config = dict(
    train_examples=15625,
    time_shift_ms=50,
    hop_length=640,
    num_classes=2,
    mlp_ratio=4,
    fused_qkv=True,
    parallel_block=False,
    kernel_size=3,
    loss='cross_entropy',
    init='kaiming_normal',
    residual_init='scaled_by_depth',
    beta1=0.9,
    batch_size=128,
)
Rows from block 5, named by matrix and row number. Each number is 128 + 24 x the weight over the matrix's rms, rounded and kept within 0 to 255. All counts start at 0. Numbers have three digits each.
# pw2: token mixer project (model.blocks.5.mixer.pw2.weight, 128x256), inputs 128-255
pw2.8:126141150121134151114138146128142146106144143103160106123110061119125107125099135147087133114110148132123141116118143167131118154094188113114112098154157131148103145120168157129136100160077136122169147129128144144156097135144131162128118147144102132103096080127102118175141131165111134123138116142112128096154102063136117136150143134132111145125156102134136142147137115131117079120120
pw2.9:143118103150131126114138108108149115171128156112111166150087090109123166106145102145091133132133152172150126092171133175106167115155131158115092106110159150097108138095176147113141115147118098156083131119128145143145059117146099171106122115159140116138112096143129108157122117116130096065113073134125155105173160068132108152140115147124156133151165125161128124095134119141076152118123
pw2.10:143120125116159145145130126129079134128117130150100140125128114121149117134135145091101115118122119083169116110098127163122169111169115114092146119165104145145117145109063130144119140115141151154139180111113156119090115205163164109105122123120144111097137105079126135111134130120185115078158156145083176112173148114139119129143163161122128117120145214082125139134141132121111138089138
pw2.11:105101155147113146119192138123086093164172132155127118146131116124125142074132121122120175139133105121136113149103140145106149149109158131151190129145135146103086129179120110153108114144111153129097101110092174123125124128147131136136097096131106115153101141140127082116116142126157080126117126138170132099143112098143077137142173095119119122181120159131125117137135110160126136102119
pw2.12:169116136166103135145153128104135139103140151142109089089129165131156132157152164076122154124151131116139127155152126118137118141111165126115112098135108107177147131124118147099164144136103128124143138150122098132085136133138137118131133114125109125131118130129130106088127150129160138127135169113075145112090132134137124139104107140160121117103096147124137136147111123129164123098125
pw2.13:075170136112143106132078129162136158148186106152166147145159093101094127129133118125125107087128112149114126107109124140117174107115132123112190132132139136113091158150168123158139132138114113156154122113131180143168097118138173162091082157142153161110107091105123125155143113152176101120139137118156188123204126122108158145153158131115110124125171148149105125123139110151132150134131
pw2.14:118127124143125138121180156142146141119106129132134098136111109106132119128137149147112147090110125139123132096134154159131097140089160137111160123111119096129126144172125143108125134152101114126171136121140123132127127152174185156130151137116069101183124159148112120171126162165098144119132176109128127112162072159144128146112107152140125121114129116147117105137127089127166089118128
pw2.15:130121137135164149137176138102102082104095077143126134151187138166176125146131111098135157141111088153107111163116131151089093148089130123109106140170146183097130100109087144116101155149121190122065120122124174113129153106117108150151086116133096118103145160148130147112107138141127122146138108114145088112071134091154069102170123038115142125118147124044138133145114113161149119110122
pw2.16:137110134116088125158074152142131141105144136120142129123135144094134134119164149112132084108120126130142122119130095126160107111140155114115141081076126104147135096153160123140154092137115087118131129135146071104113149157163167128145154108088151130150114129147128107157094137143122154124111135165075148120102136119122152172127095180147110110125187138143129157139113114138161094090150
pw2.17:128123135144154143126122156103170140087141141168156085112153095111086131149133095131141126119139152071135153144103104141129127116144164102113130087133108108155106145117136168117117146116079110123134110114087099122103110108154148157116128115116076169120123079128133103140134142152110121110147124127099189123145098125157114146165117156143129116123132176058129133151117104121138092150117
pw2.18:141126139110112127112167135088135105140098099118117142132092104159138112144112109114133123145133134173146091085138128157124094178135156128090055097102109148119115117104083107107087189118127106127095109134154092123104148154140126118164128104086085145110189095120136138120124108138070129156108138165080146093102105068141125133197165143113140138136153111124110103106137114146114148097131
pw2.19:111179123090165138103159128138115120137168116153136129136128116134139096154126137124137123118106128132153102122107113140164135127124131118128180143148084138095109118137085089146142128125122167116124112146147181103095109114119167151169149153134142095115118101094124127120124110163126092106124152110080137112111140154174134141165153085131130126143178164154125124144119099151158143081141
pw2.20:101152139111109074095113166150085112128092136136152172134124123147133132138140131128097111155153083163129115151121140139106128112115118126114137105097118137154085129151093117127131168118130116132139098118196123133141148109117184157109067119129144190108165124197141104097143099107136184152119146177157174178126169082121135117163170158115147172162172178145100129131120104147129129130135
pw2.21:103123121123092117118090143126136142102159061101142148121147126105085116111131146193130139119133110115073152132114121053137130137103150119161116140149159108112127126153181200127137132181124111136122097129136090140170172144106149138128104155124149145174093172163124119141141182129117124162142138068179144152136077118098124151134094145139089137130064110132119126119118123146103101164114
pw2.22:133121130146111140127132129105149146126185176135073097124146132116083116131119134130153145106133142157129131152104081123129160105159133138138141146126108136084116156137184129143104070143148118134105081113099144110161124102160111130129140133155106115133131182121142144168067116155137112083137139127159109104145121097127133137114110139140100108113099154190118143122139115099110121128125
pw2.23:131139141121098110124111165128096150110105111130110171143115160152141157101157141130105131171135135143135109171117119086143120145166108116150102127087119131121131088126152133155152152138133100140057138152114086085131158153099117116128155094137157149144121148135157107137106157148109158139131126118172137143100144088116111118112152180124135154091103145132133153109119141152114129139115
pw2.24:137136122152157150125171147112117124122130134129109099144125141150177117152129123135124118114109104113093109139107138140107122160138138122184123176112144131105126087167128125139119160119118152134076104107126189103108133120125113115137161132115072131179126142162121116134133128148125083166117098139166094105084169085153064125165128106154112133136131125127144126121127101127123112147149
pw2.25:114143146166113128124115133089164137123166113173165128148151128152080118127133145134126122126152139157115150133103109125080143128108165129166166110135142127103139109144161094145093127142107111144076127105108137130165136126134070139135182127137103140107120117123151179145105140133070117132141132109161100110104018096150122124138166083118080114122115135126114117143157135139157157149132
pw2.26:135110135166126107141123156104108124137146115123141154090052118120095189098147103115121143138136151175117172118145130127128173152104150127126148114104094144151117139134154169116119133149139078143100129146089153145137129155175092126091102106129183150103125132148125106121138134115180129130110110132146153131154146126097113129125153175137156117151103131123121135120098112095144153138153
pw2.27:148158140123087111132136151142104120106130109083111151142111155126154152116143121150118109118144139156124109107143134119127075136110088131146095098126136124122129113154148144147109126122124120118088141129137127163118150113146135118148113089130121135128135103151124146112138128101078141143138114139161077136110060068113138147088068112132106113119143121132093116153122132136151128094163
pw2.28:135129115123142064141141103123126094179068153129101147161102156130110138103131104135148102149149132148189135128155140132132106120144066129109127153095117136100158117138136083148084098067152106123130121113133130117113087108139114097115127088139133130146185163151135125132117110118128118132114106177145099144122183139095169105098148128117146119150172130187132107139148127088116150096121
pw2.29:154118100160118134108160137115167140120114110113130132113102170101162134107093124140123197152128143116115114150097120104151117125153152157172105140130146141108101098170185144122157098127095133128108139138153129087130159094092116119182146107159115111153103153142129108132105143129079112084130140042162111124080110121133102118117087093135113103118069130171122139127117104110127147155129
pw2.30:110141149122128127130118127126135120141126106148076095139127136151223099156155131117126141109124083082110107142142131144104116119112126132108124169169154125144108134118084097119097151099127156155136154136157142111112163147118130138110100136117186107103113094094131154108099153182136068110122113153082159137126145118175101128161128145120133134137166106118136133143130103153127133121124
pw2.31:150130127106124115143093123130164119145132153155116186146118104114074111132143136129105091154150151116186175142138132121096126122137081131138078178114112097153145159069140128146116122076169125122144146152166055101145113132097130101100150109144119125137115103122157152148105125109133126126167094141157163148115146091088170131126128135141078122129165128154123135123139145099084118160127
pw2.32:124154138119082120145100119155102135150138096123147149116125125126132119104117155115112133154133140113177129131162119091123145111170122129130097119083120169114132158118154125107152123135111087169157122146124085144110106116145163145134115125130119153113107095133132105108160099112164108105092129149129155127190143148130154121110150148131150137159135115195106134125094150134122112137123
pw2.33:152126143155112159136133130167108139145161136148167136129081093092125125099132154085113130140137110124112129083157109149096124167134144111122138117108138105130136115124147150106126174170139140122121171128097120159129142140172097115103145150134194147110090166115126125101162130125182108116111134126117144115148160134166135144114139148134120114140121131121114156104091133101112164132156
pw2.34:134146123108123121129148130102095139120091137099166120128101081084127126115129156120121099118129151187135144072138128179130120113125150111070173127182106143144153175104094100111115118150137115129173155139120103136116132161183133126103105171119153091099128123098123089134117085144122152094139161172078141103198135139118163129125180150113154138124145121120135143119135135107121136113140
pw2.35:120125115094145145109090115179110107156128154128119108112136120125109135133105102129138154154112115118126105114128136126137136100157093144162151160144150122095100126133156136124150117136138158150105156133129142143143100077069113149119098168164153124099085139158106135128160117087184117146112095111177090132125166155098153112135113116135129127136134129149098115096136129136089130161128
pw2.36:174103131133094122128145127113088129161123110078116128104113141107157172090119110141132136118143112152128114139138116148160091130098123124118074141109133134156148115145137133135091125121159106091102067075125132130117109111148123104128090116132142139141152176191156080058121141094078113106103120178134137125132196075084076124114117116112164123126105095135126119094107132083110092153102
pw2.37:142151135109146136133125124117136113115126131091149163155101162138123118085128156152119113156150124157090148123118130094169161142127158170177134102168160128106100121093162138118175103185111151126118124190149111153187146139097102109174136154162150088144087114094136146195142121100146125117155136070137150136108064152085147126113140106098121167155093104141106149116115154150107145145130
pw2.38:144106117122121134134102125123107109197172117108123143111132169127144148130101096136107142171135101085145134149115134100157118156145110133143110134132123124131142118098153103135077126116161126140133140113111158114135162155104094119142148098138181136091094147128110179103103152107113135102113072133124123139105122143143127098100143104126136130167119087142138152116127168092125149149126
pw2.39:121132083123132139139069107133112118123131141127129124125133149146084123133129153139140115159132131113129140117124129098149153108154108155152120129141135116132119128121140180102152120148085138143145175152152111144167090136085085131116135138138165119127078126127109160111132134089141157148143099082180093152107105194139175112131132171127106162105119116114115126114138160127100124178140
pw2.40:128123134100133156115109123142141127102138096105136139131146108120183119134117127160140136132104115165121121081116143096142104147131158138109143086159121118138114109115090132096139141119108161142099149145201144134144154166142183166161105168094132106124117118114144135118102138125078142113112148099109155100126117164139128120133133132111131128127130135077109099144121093177171113113116
pw2.41:124114144111129137108146125148176138083136119095141143114112079147139123100135109133124140105119149146128132079120120124141116129102153129108114109145130118173098135103111159099148116126134116121173136125180126158134132141137187136142100173099136124122138108109135132131153120128114160111119187117106165118170058170107129134139120114095141121120115143144127122142127134166158126099119
pw2.42:119149118079149139109086098106139120148089140101108147130115123135120137125109108158149116140121104141104118138138130113133115129145105147115129122186148136126134126074130100104091138117151130155118112183145113133177103113089122112128106147139192130109143122136144165152104124118119147123122126153153129146130117137078175117124152152104135146150126123148122118085125135115085153173125
pw2.43:137107120162105124140172138124100130096124099113115139076112117125085162110114151115079152124184147154114154164150146149126117115141152139138090122141097136183131163099136185095151127139138106133151188144123105136111116154138079115107173093147098153117127150151119120135137176050116128168131130128189107150094153066103098128107059116171111128139103127141152146110119143129097153155099
pw2.44:157144125137103086154130100138114152180144103141145133117118164089169124140123151107120135165155164134168099091153165139134088121140145167152108150080145122169149157131163127093172098138102114135228161174129087153085111156136086096122185136150163101120101068124103138102167134082156130169124150162095126130134132129144136144062089116122150101111158076121125154142139161085131092125147
pw2.45:144127128138105119140090148143114166099167078134120138106141120120125129130129165142135123103142130088114155137146105126128087110104138123084094130121116081212112131155120194109159130132102116120152152095163072132125149166120197149093113117093123146113116166129132092110123170106142148140123153130116150147146118180136146128121065155188097098116103113121124138143141101154123091128138
pw2.46:144126141153111162138120142130096148161131134101076117118143172115146145127112167090155143129116121142095118115124130138134138129128119106183109151116129146116138138171145136157120148146141134168110140141073168114123155138134094112133158126130128093104082159120115169095105147129135099107134077098171102131111118104163123097102101140135114124126063109133098160102130132120119106107124
pw2.47:139128108122128131132110103162130115127118174146109102115140152129108125134110134126134143136146122117128108133135142175118112073126114130130147126143151107138130163123108103127118093114131158144184150126126137114115107100113071123132139172146147103126148150115135173120132095096115108127150119157139084151134104184145175103109117111125130121109158124149143128118160140069084124135130
pw2.48:130079126182090040116118101102137127115156118154095151139127131144080108122172149129177127095157145148137163148181128095141147175113119145127204145104111135122110083121138127176116154130148034152111076146105082110152154110179137087106130116131096159154169172114153109129109170173127130143147159140130123146135096156092153129096180194149101134141114110168110121149181093103139139128135
pw2.49:158095132141157149152085127126160104084093140155146144133121126160090136126091099110136145132124135091112171142112122090113167124100137142160114126150131104121150142144119174132131109128153125095118136087127202134146141084120099112128134109148164161140159130116112163147136132118120150119122094108153092117127039206122146146104133088135108119112087098105129136146138155090169092151148
pw2.50:137138130118112101136148138158117145132120088124139142157126171153142125118159132128119080115144127162157122106102147172136098122129078124122162145043142127074134110173139071136116066102133116126146116100143119127053119133182158123150154116106111149137172101169104119097108105104089100133117132162049079132113157143144138143140133122155133153123193147148116126182099118121166142072146
pw2.51:151083134134095142140162123133135109141118185089091104125123142143131145142120123084138119121115143129132157162139123135123183121169090120117134135121132160129131110139101117156122090090116131116091095100089110108103149137122108141110141090134125114137138175152132108098131089130136096094132101166097102141126129174124144135110147124144155130086076170151121134131120123120139081130096
pw2.52:139147140114125123154111107124148150137126124121152126138131108132176087108139127141093129119098106139085133094141112138150179127109138138108096134135151132142126159070088137104116115139157114148166217102154131119143146176138146118106119146116179130074123114102128183107121139092144147116132120144061135095128128171149154125126130128114141144117119095108122131132149145093164118112121
pw2.53:124136128128174135134171131107129116142204136128152130114062105118100148106105106107101132131136159116107139178143143130162181122131126123123098114183111110144109136104121142141117099123134091121134148128117168109114141120118089104139120099130120104120129082079123115083120100176145137118127111156125142118116125111104116139126130098088137141155092125146143123130105150120116158129124
pw2.54:114158114119131104132104124130145112111122075162146129107133105094092101138164136131158129105145136124154131141125116112119109115138135112092162111094083128142111125114117117132122189124114108119108063154146122136113120128129181146129139144083111129151156095097137135138115146168109145166140182099086198133157121144126123132162150155150149125118131158084118137133160119132118165141163
pw2.55:115109126113103061139130106155156106118144155110162119124107120118107164111120099152156144121138114127131088139163149145136086121139114157132140141095131141118145141116106114132101107084147112113179087138136099113113090120108136086151154115136131144178136151134162100099159084101105112123129159168145158141143168157094070120131119148116172118156126124155145109082150124112086152161114
pw2.56:120091118080153115140082088171172116108120177148162142154119087106103107115106087166113140120108123117125138116146114139147139098111104139107135121154140122152096180097112102098106096121142144124189145153187097120163107118110165130142066178137206103102116151119158166161152101104111156104124160115153162139154118165080157149142152149106127155140148135141147115092147122124100134142108
pw2.57:149137120165114109141125111107162105167138104117117137135076133126131155117082094118151119153143135180123140138163135129129151166117099161115081151132123142131170112130141150147175102094124131113122119131141097137149145127163063102104186094146117171130143142138137111084163110103152128175144106211114120117124177147100125113111126112161157133135145078116127101139140116143141141136131
pw2.58:152135136139134121142140121138093155118107107132119106124164151132197103150130124133114145132115135131151110090131109172158071144129104131118133134138128118128130135129090100109131135100149132089159168177152119132099140176075154119152151151119107118155127147082113117099115154135130141101101164136098131128122140125133134144111121105124110116098160138143156115152127132085162121089145
pw2.59:125145116119124185146115142076181160123131117092112125147149098166145095154134130122150120115093159115095147125121086124138154137134135147133119124159143122130129145108133165127146113136128143098107133135174115130149156136170146127097140138133121119106134106128114116153098132162159185073124134111067090121144103157129145142131120128128111144099104079125101129137106127154150128133134
pw2.60:112148098119142144119139113102116114118089118117118190159128153178123129144137152134101096111127150117091114129120155102114160141110134147127127156199148102105119096123129144133145117128097157151043135136114117113169162139154080112128088137118107097160138106108134105142109163150144120126145079112132124120178168126114074139155111137110144146116104094138136146133157125147104127152126
pw2.61:162082121112109112132054124114092135139123113086126169100113146124109120111105156127136104138140131098116137127166123075121105110122088150143106157099124113153135115094132158122106140144140095109151144158130083123140148168105129090127111148135168123123126172133172105109131151142145132147147104133150130150151143113107129096096127171123119145128098113143109139107162185122091145145125
pw2.62:127181153130131159128162160143085157101134108109127133110087137129176155091111101146083132145131108096103103112100113184126095135124136107136083128135145165155119136128111132107102140130147149108112162092114196138096123150080110137140099114137121139113137098159120135104150095093095114118122111154151136125109199049165045120153121070116133110126106152133137127100103113133124138146097
pw2.63:134120124113111136135129125108122121148133110061120178175124175157150135102072139140137087111132122148095093107143134110126117148133079119152081159104133124101146108096103076143129089129177109142143128073157066121119141118165086108103163117118126167105163118132146129094118113119139110137115052174115102133112164119108117116105134161118158172115131093147108145089128174110124157152110
pw2.64:125156115119096112132076150121156111089133168166101134154130162140089128134150124151121099178152111159142145157093123075143111107121127147137188111119112119126124103162155095166150114124141157145124098148170082153160141122067136133143122122120115126128131134175130142153116145100134150147159143103131101191058113196100183131099129131110099151116136167141099138149121093146148111134136
pw2.65:125145138102168116143090126149114105120165137149156137132133097078083132099150101170112096136127101138142162137110146110113119099112127117123169115126130109142105132128113131133094145130119111145172138110127156130172102133124132142112110160136153165083105116141112166146138129125133113127145147136129175141151118145130108140138176110126118143172169124110138121140134126145119189152117
pw2.66:147103153116159139124128121157120124114124195140107110087117082101096108153100119130125174137142121051129093139104140172130089082142130128118134140107155113161098153130126131147138104116134162100172113135092117112123086112107153118131097137147125102139121130126151116132135120137137118098128131128156186128165154085141094134171122125133150103158114169160126142099122135103061121168128
pw2.67:130116125124112119129144084114143123130151119095123129134094088144128126120135138128148131110142123194080165128180144129101123147104149153089142129172121157083160170062165156123141108155148123136138092161098076148145094119181085124107151168151094130100144149136140119150134116127123137118132185111082108110144127131074086151112149107141123159115082077151154127114132138107107169138123
pw2.68:158133120154118113135112138123116133114145117108126129102105145128130140137110161136122143106140143101140146124148119131118100123135174118102067112100125108170144176123110156108134124126106098125136108077097083129089151117141110150119150113124135145139136135148127104119132146114077119117124115113088151136132117149170100127112080140178135096097065106087145134120098138090128079165121
pw2.69:105137135151140168139118125117161150087145158147138108133141085123137110146149131129123131098121151107114168124123117125104163141112144122120138114159121110132111098078101126117103154137132138143154127141137126134172102166131097138110171123127098123099119096067128142181111146127139139121144140116114141115152075149155142159133148118115076130122147103100153102157156114129170137144137
pw2.70:133124143136124136131104144142122143079130103133123118104129167113131105137162151132116107140113125145117142141127103122137128122150110100124163102085137106134109068128108144133149164139116122101172108136177101115124112147119173130120139125113115132130132115130127092098132133128106146122126150112099161135109146135169097133131124183150104134099187152095117146120107114112158099113140
pw2.71:127159136111108104103090128151093139157134106076181126139141127105144145101143108165140148118132104154087119078062086107156115130127153119189152104094130145110120092134190106082125142144133115126164163142145152126112138155082153122198151155120161133141101113158118167139109144099058088146116131102185106128097091166115148086120132089096149126143103089132080119119113149140142149144126
pw2.72:129183118095151158125126136145142116055125150149193111121154111120110108139142107112111134147112130129168129096079103168135133060150143125107201097142091136140140159083070097134130138148131153142167155129153182137103120130114165138152107132084167081074154081107132193127165076150131171114127153129097152122127088171157157109133179103106151138130154152102141135155127136127154140077161
pw2.73:138095139187122115136148128163114125175178131132144115119121144118102163095122114089108095145131163160140118142150164156139158162113133142187131152114100143116129134159170133141189130149140108139062113140115152142152135122168122106152153094134093111164059136128108069139130135153187132168103133111127140113103167060121130112123137131133133163156124158135148151124133112154137118089133
pw2.74:143106115136140132136149144152116130124089173151089137165154116136085109110114122144148118120102106137112152119115146148103120132124077113127174164109151113080115138159140157182130113109124150094108107103119125133164114108119141122094097128135102123150116153164119136133112105135127142130132122129161097120129155108107106171141144104171095127119152139152135134126130108134122059113127
pw2.75:105156108109129101143121146118107105151107157156154127162116141120116146101144102131123093126146118179108129093156150125115152173115120145130191141108126157100118088179143104125157128152119143121090149169147095163168118093130100157098136137161175153127120102164096128173124123129189131145104141139118087138114124178130152113126163146094159151149180116140070118092115093174142194130141
pw2.76:150076142173137154120140185114096112080142131154122103100116134156120143084117143100105160154141132134112157141123153133131159156119155103180101126136143109120072144183137159139133131181090128127074102144107110136159202158133125157139083091155107120145066111143127115157121159156139159115148121079145136153132094080132115152148120148154118118151083149117124150149121121146136085112141
pw2.77:119095133135182157137139181174067134103117135156116138108102124113154144136111124086089164138102130099154130124123154117114124128114157119100137127121081129157106136163057150115112160107126159134136126096139162110127136147151153151108092097102140109115119126136114095136134115149173149127115142118080152130179194130167097122169147135146159123147131181100147165145099083174151136108137
pw2.78:123111109106134091141088098150110134137088131111150142137138143111099124097118133156138095139131126088115127105154140060172115129120117124128088126112150064130120107145133170117135134130106109102157155141165073122161122143105161128097068122124194135141101151126136162125135145112125128163131110091148140175142151163060170146113119170134124151150150117106119131112154135121110073143150
pw2.79:113108131149157166151104141157130157124141152151097115106136110102108157162125145087164153138133140094149147182091105098124129110174124089122086103103118107129166132121134153118140147112144145114158116126121119115092106139125156152114102118087097118125136188147105115143109149093145084096096139127124188126108179141116135158128103137143108114144090171111154139112101124124122094135132
pw2.80:125157125134115106135127123144141111097158120146166116108172061105130129156178145140136146128137157180127114109119115107144124110125171125119107110128131089166104116115131149103123127135111114134138165137118132145124172157151147172145118116100138125131133118119121116142166117121104167178109166126148203131122089096124120146137114087130166104141122116122139102139122146136155087133115
pw2.81:096132122110102117124101141104113111116079103132109146132129147126147123132171124149149143154113096113123118119105116058116138148127116110169157131121122140086106092131150126143123150160114130164078095122128111125211161114112146141140101128130147120144133151153125138170121159157138137141123131077174110141143104126155110103115118193126105162129087119142135141126130126149112141149138
pw2.82:149104147110093108135111120121110128156112142121086112097117146149103170117098147102134129167139143114128161142125137132135090103167095117139130152126110121115146112160130150150154099124122108140058143158076090141126137113140064108113167114138117120148139172125146061085127133102140131142115085137175086113127161093140096078097151138157131136116106123075133134102144158135095116156095
pw2.83:154165139111106130113135100163089145155142107122120130108112159134194152133130120101149123123126106100178079092134121179134074130173083131119145148135129158122150111122076090113128156081150157122125126112129157137077110138143140105145142125098139118132157107146155101075143089123127094112121144154113119118121202120134118102126145125118152122142162153117121097115153140164124140102132
pw2.84:120134118128163134144148124118133126148087188170120112172151139163124111127138122119158114116136126121123133168138140130120135135132104133142144151118139136099137131155140120155135108116144131127106181122112133122142124077083085140130138142168114111157127167121129157147115104118152098148124084133149074136108133152118169145136101096126113117116163132136131135143122121105108123146128
pw2.85:121108135118083147123131119150114151148217095103129124097128119116156161109135121101117155137106116128101128106132123157150114133101145119101125136122118144161135162138118130085096095141153138129159148083135144142091125173133188120102106150123158120098100186139101117098158138075168129101120163170099157139128171169152115140123109110121113092152077126173140137130085112140152158090145
pw2.86:117102106116150121147115121138152121150100152173108100155163136149168131148135136101183107098110134106150103107154136113110134142110097125115123140133153131116087087204099101147140132129104148109130100146100149124147122105138131161113135109143095119171096135114140139126125115155163113147139104094101099137094140152148162145153114159152113126101171114108121131144125106130121121112134
pw2.87:143079117115127094118075134164130135145101077091121138094109163128127143116112132145133116151139112135117128147122172085172083125140116140144120147096120113131163123146120172140133106127114105126129118121139111115124136164130129109120123140127180139123124154179116123112122142110132127131141107101117131160119136188111127108112102156155131144131094089135132144113115146115121087127126
pw2.88:132158119121137118136146125122140148099066112116139115116082107120125097153128108128114096135104136096138110101139132149098125118153134126123102143104153164138143147105114147123145162136135113116126144159144087142096117094140140128134095144144116141170156096107120094112176124143127138109138141148115133107149178106149111174153105135097156142128156104109129127120134129141124136133126
pw2.89:136127149163143119127157129092158115124100133139122131146128095169120154120157082099137113103116126127150156177140118118103142146099139126104144133164126147115163110094109137140126178095174112119070089070109156121124135085146093094097171089128085150145176095153150110108114127161116130132133107158116122119121162118144094125139149126120165127125083181080133107148125151127176137103125
pw2.90:152118125098097161119154143141125147120065092103062136140132175188184129135125130120131109115112130150131092116142125126124124160126085130129144166123147154103128115150092145158146164107129156124068118135124108127132186148146118110134129127110065124140145103162116118094130127161148097123134114112103042126112163086148111111130105176145121151102129150118128130133143097176114131071136
pw2.91:118159115129120105133156143133119132090108120123156123142120123153075148145135136144123126148157144167113133178119139133140120138099142133131188132132140116103125098153146111120184095168099110115130151153157068144151133110112114123114155101144125125134124116118126064176139115124114165151136156113118086145097069133099128141092124116154135155109134113149115130146119113129143121104129
pw2.92:165096123101158165140143095103113139151122179157070079095127133105156137124124150079123143118130131065169128130141120160120164111131132150076132133174108105164107206096070176083115130116112174123158157158103119131089085155120138149132129130118122108105144113091109121092129108137181128085132145143115105108134179157154163141113110118170138099100159147118137107114133127125086110096139
pw2.93:126085142165114110133159136140142136117112097121104126180164139144149111138157127117135122125152128143136104144145120133148131169116119117145080162109121128129142110157180121144112115110125115125139107081161070101129157132152171111132152089132056121154145123141120128116111178140129134119124132144122097143095158071128127182106096139139123086107150159128121138168136109139169095078124
pw2.94:106156110123135129097153132114116085074110147152141111169128117155085128121130116180115106138139148151161151134151144145140157124133148141114125106173145148093109164119106135140106103118092111098083112116140139120153140063103153122134090139134115112153147127122134146146139110144091161122157121139170125117118079100109129116180142117111145151137119161117138112147159146139130119125109
pw2.95:107134157151132125136160154123135152123133091174161114124128100096115140136152107131117110108114144125120121114128130163131118133100150121119144142122125108160116100144123139153124157133124127116166122112117168116111103112153155125099125111145125149127139114125126100142141129159131141145125140131090195089161114088158118168166137119156128100118192096095108101158133115149154151110126
pw2.96:140127119166129155159128137089128123145150120114084101117169165153152144116143150095137136141125138142121126150119124140116135131120115116116092139129131141102159144114096118134116147110163117124072118114093154119053141144111086141127113129114131123138136167093112152083144120115170118108096081138108088129102112092141139111085090098113140119104102132133133119125117150109123117109104
pw2.97:094205117110198125124113116146117113143125158186147122134155138122099108140111105138137125135120107100148116100108126130129129065159100134098187100103131120118132118131122093142140134076136177144155099132159168144135081130084168141154113137140170124117135097148142150122161075129145123120119148136094152147137107182135149123157143081115132133149187148097121115145120130115134163122142
pw2.98:097130132123128129122100147120146127157122129151117168172184145159133105140122117148168134142147107178100100161104131090136117147098111105190104126152146139119141068168159090128125126151119158135074091113137121127137132131095118135129150124130084113144130159173137158127074128126117129171117100110145076128081112136143155129133105111119092128117128116085107130137128127150159090162142
pw2.99:137156123132115141136141112099161145138171104089160114116086081098171125133119138106150163102117132139083118106136134150117101117153176115142114149103135161121149144127149115137142138182137112141160099128076161116100120123170099135165140181111099187110161136100123139132142150171136084131105141138114125084141128095139059118129138111129151130160097121140124130100124128115106161166085
pw2.100:139163137115166123134198143122130145099101140109124117130109105119170126122132115119099105131119147158149119112129112182138139132140138128100106116161131137118119158105119124120138137109146113129149160109140122120100141114158154117153139116098055154118148086095112128132100104138072152127136116166111120107131135078118120145129121109114150139143150123128169112124133124094138121114126
pw2.101:062183110102184120120127124142154103138092140174159111134146105091109115153144085120122141143120118148165101137104136137123127122166108141097147102158132125162089131102096093103070145098114188129122149114143171143126108115108122154148124146146160088087133076147114173171106078124128170139109143140130152143118118162152141161160167088105147110159179125106141122153098112142173127127139
pw2.102:130109116112140154132109123140103146151090119121096120095101160119123135130111150153103127138136136068118117136144123103111116110142092131105091125123171077141141136114126157123153108106119131145140133134114099151141109121095070118092132138161131130139130092144131120112139135091123113147136083158188116145167132093121105106136083147130110134108145086113134118090132164113062100199125
pw2.103:113159153126138123115115149123120157104138111141109116109113168132149098139161124106126154134122111091148099141104125148126100117169155130140130103099119155147140113131127111136160141129131132143141096129128145131057130111112150119181148132134119148119116136157129098112138133147135135124128143119094152147119151102166103083138107158117122148139109144105118149104112132159134132139126
pw2.104:135113141148087171126095138137141147122136125146159132095148148132147142128096138130112163127128126114122141124089105119128158088093152125124065107124125108189124155129140149090107114156109128114101144076111185133115167113115115146134141118095129112118142129123117182105112156124086143148117095108164125121135085098167121148146089114148117084093077117072143105117133142105123054123127
pw2.105:133168140087134117132126125147125146174138141160169121119117126156128136140112092108108093155143142092172089150146131175141122109161108116148112133137150103205131180113100079149145140075148130125139152157120109113089123100099095088118131129148143119101122104122153126068147118110131043154125115205152156150121175119104161106160171084092137113131222168141152143119108162093106156158115
pw2.106:112154119163134115121127103127147117124193153159158115123169096111035141128119131150121121076130136123154159167124104125132144117138150124098149108103090128130148155096149123112125138128114095117160082122110104119119086117140125119138142155133102157126141139117146136167104150132080124120129175119123204118160124150090168147131132109135120122141133123157161121099120113119153136145120
pw2.107:143132135131136168127140114118139125116158130125160117090095095090103131108080095140091144114132152086114136120120147138121124107113150127129097117168150138136154115100104139127112143126138120104120158130099214122091112126089131109141174141129128112125112086096135154125157105141075122155127131132149186097146099090153084110168128075117138091159121106122154111133140153096107124138123
pw2.108:144110123159171139140153118079165118164141146115091132136106100131115107107103123105146115113119138114104191163148135118128179148155099123121123135157157117083149150067163164153137109126152095108125123132103122132146067128145090085126127123137158131110131152086126123145136122163170101127131079136056102069139059121074151120112133101131106151148130100160131128118139181114078149125123
pw2.109:133161131095119124111147126103163126180133132116145140193115114135140122137110073121137112120101139149162114088156132163142134142133124132113109125101154143088121132131131082118120108110142118133120087088101125140116129106186133113125143142144122165088140071146129150146108078141070094084117115178065119106150126144120132149125164146117158112143151132150114102123089114155163146113148
pw2.110:143110137171106132119154146147148140064102120089126128144131136146133121134135121178111137142136113147108137125121140130140092171091153119176090140100162128117133105133172155105102118148139132115131087100134114108114171118097119103144146116152080143154161192133101146112112151119034104136143123097186103152099110086149116141090110093121128118111111108146128118130127127102153093136096
pw2.111:140141117134146157126181101119112139102152163115118099117093115121118122143095163100114150131141171147143117126127181206125090135150173168138117128163146119163124181083097092127189081130115162130189187146091110132099093105156034101111191132154118092128131096096124137130153099086103111133145130157149099126127146123105114132145104114129144108108163097116169125115126184095065143146110
pw2.112:142143099145135168116138149134139124136158169122141105125125118114079142115092114180094131140119155132125127130073111138148163063191141115123078098140158093072135138134187152121109094149094130099170171106100132107103070126072140142148115140132108144120102145102102127147134104097076136101118108097124122129133102086139155145137104066139097107117106120170143103130099127115056151120121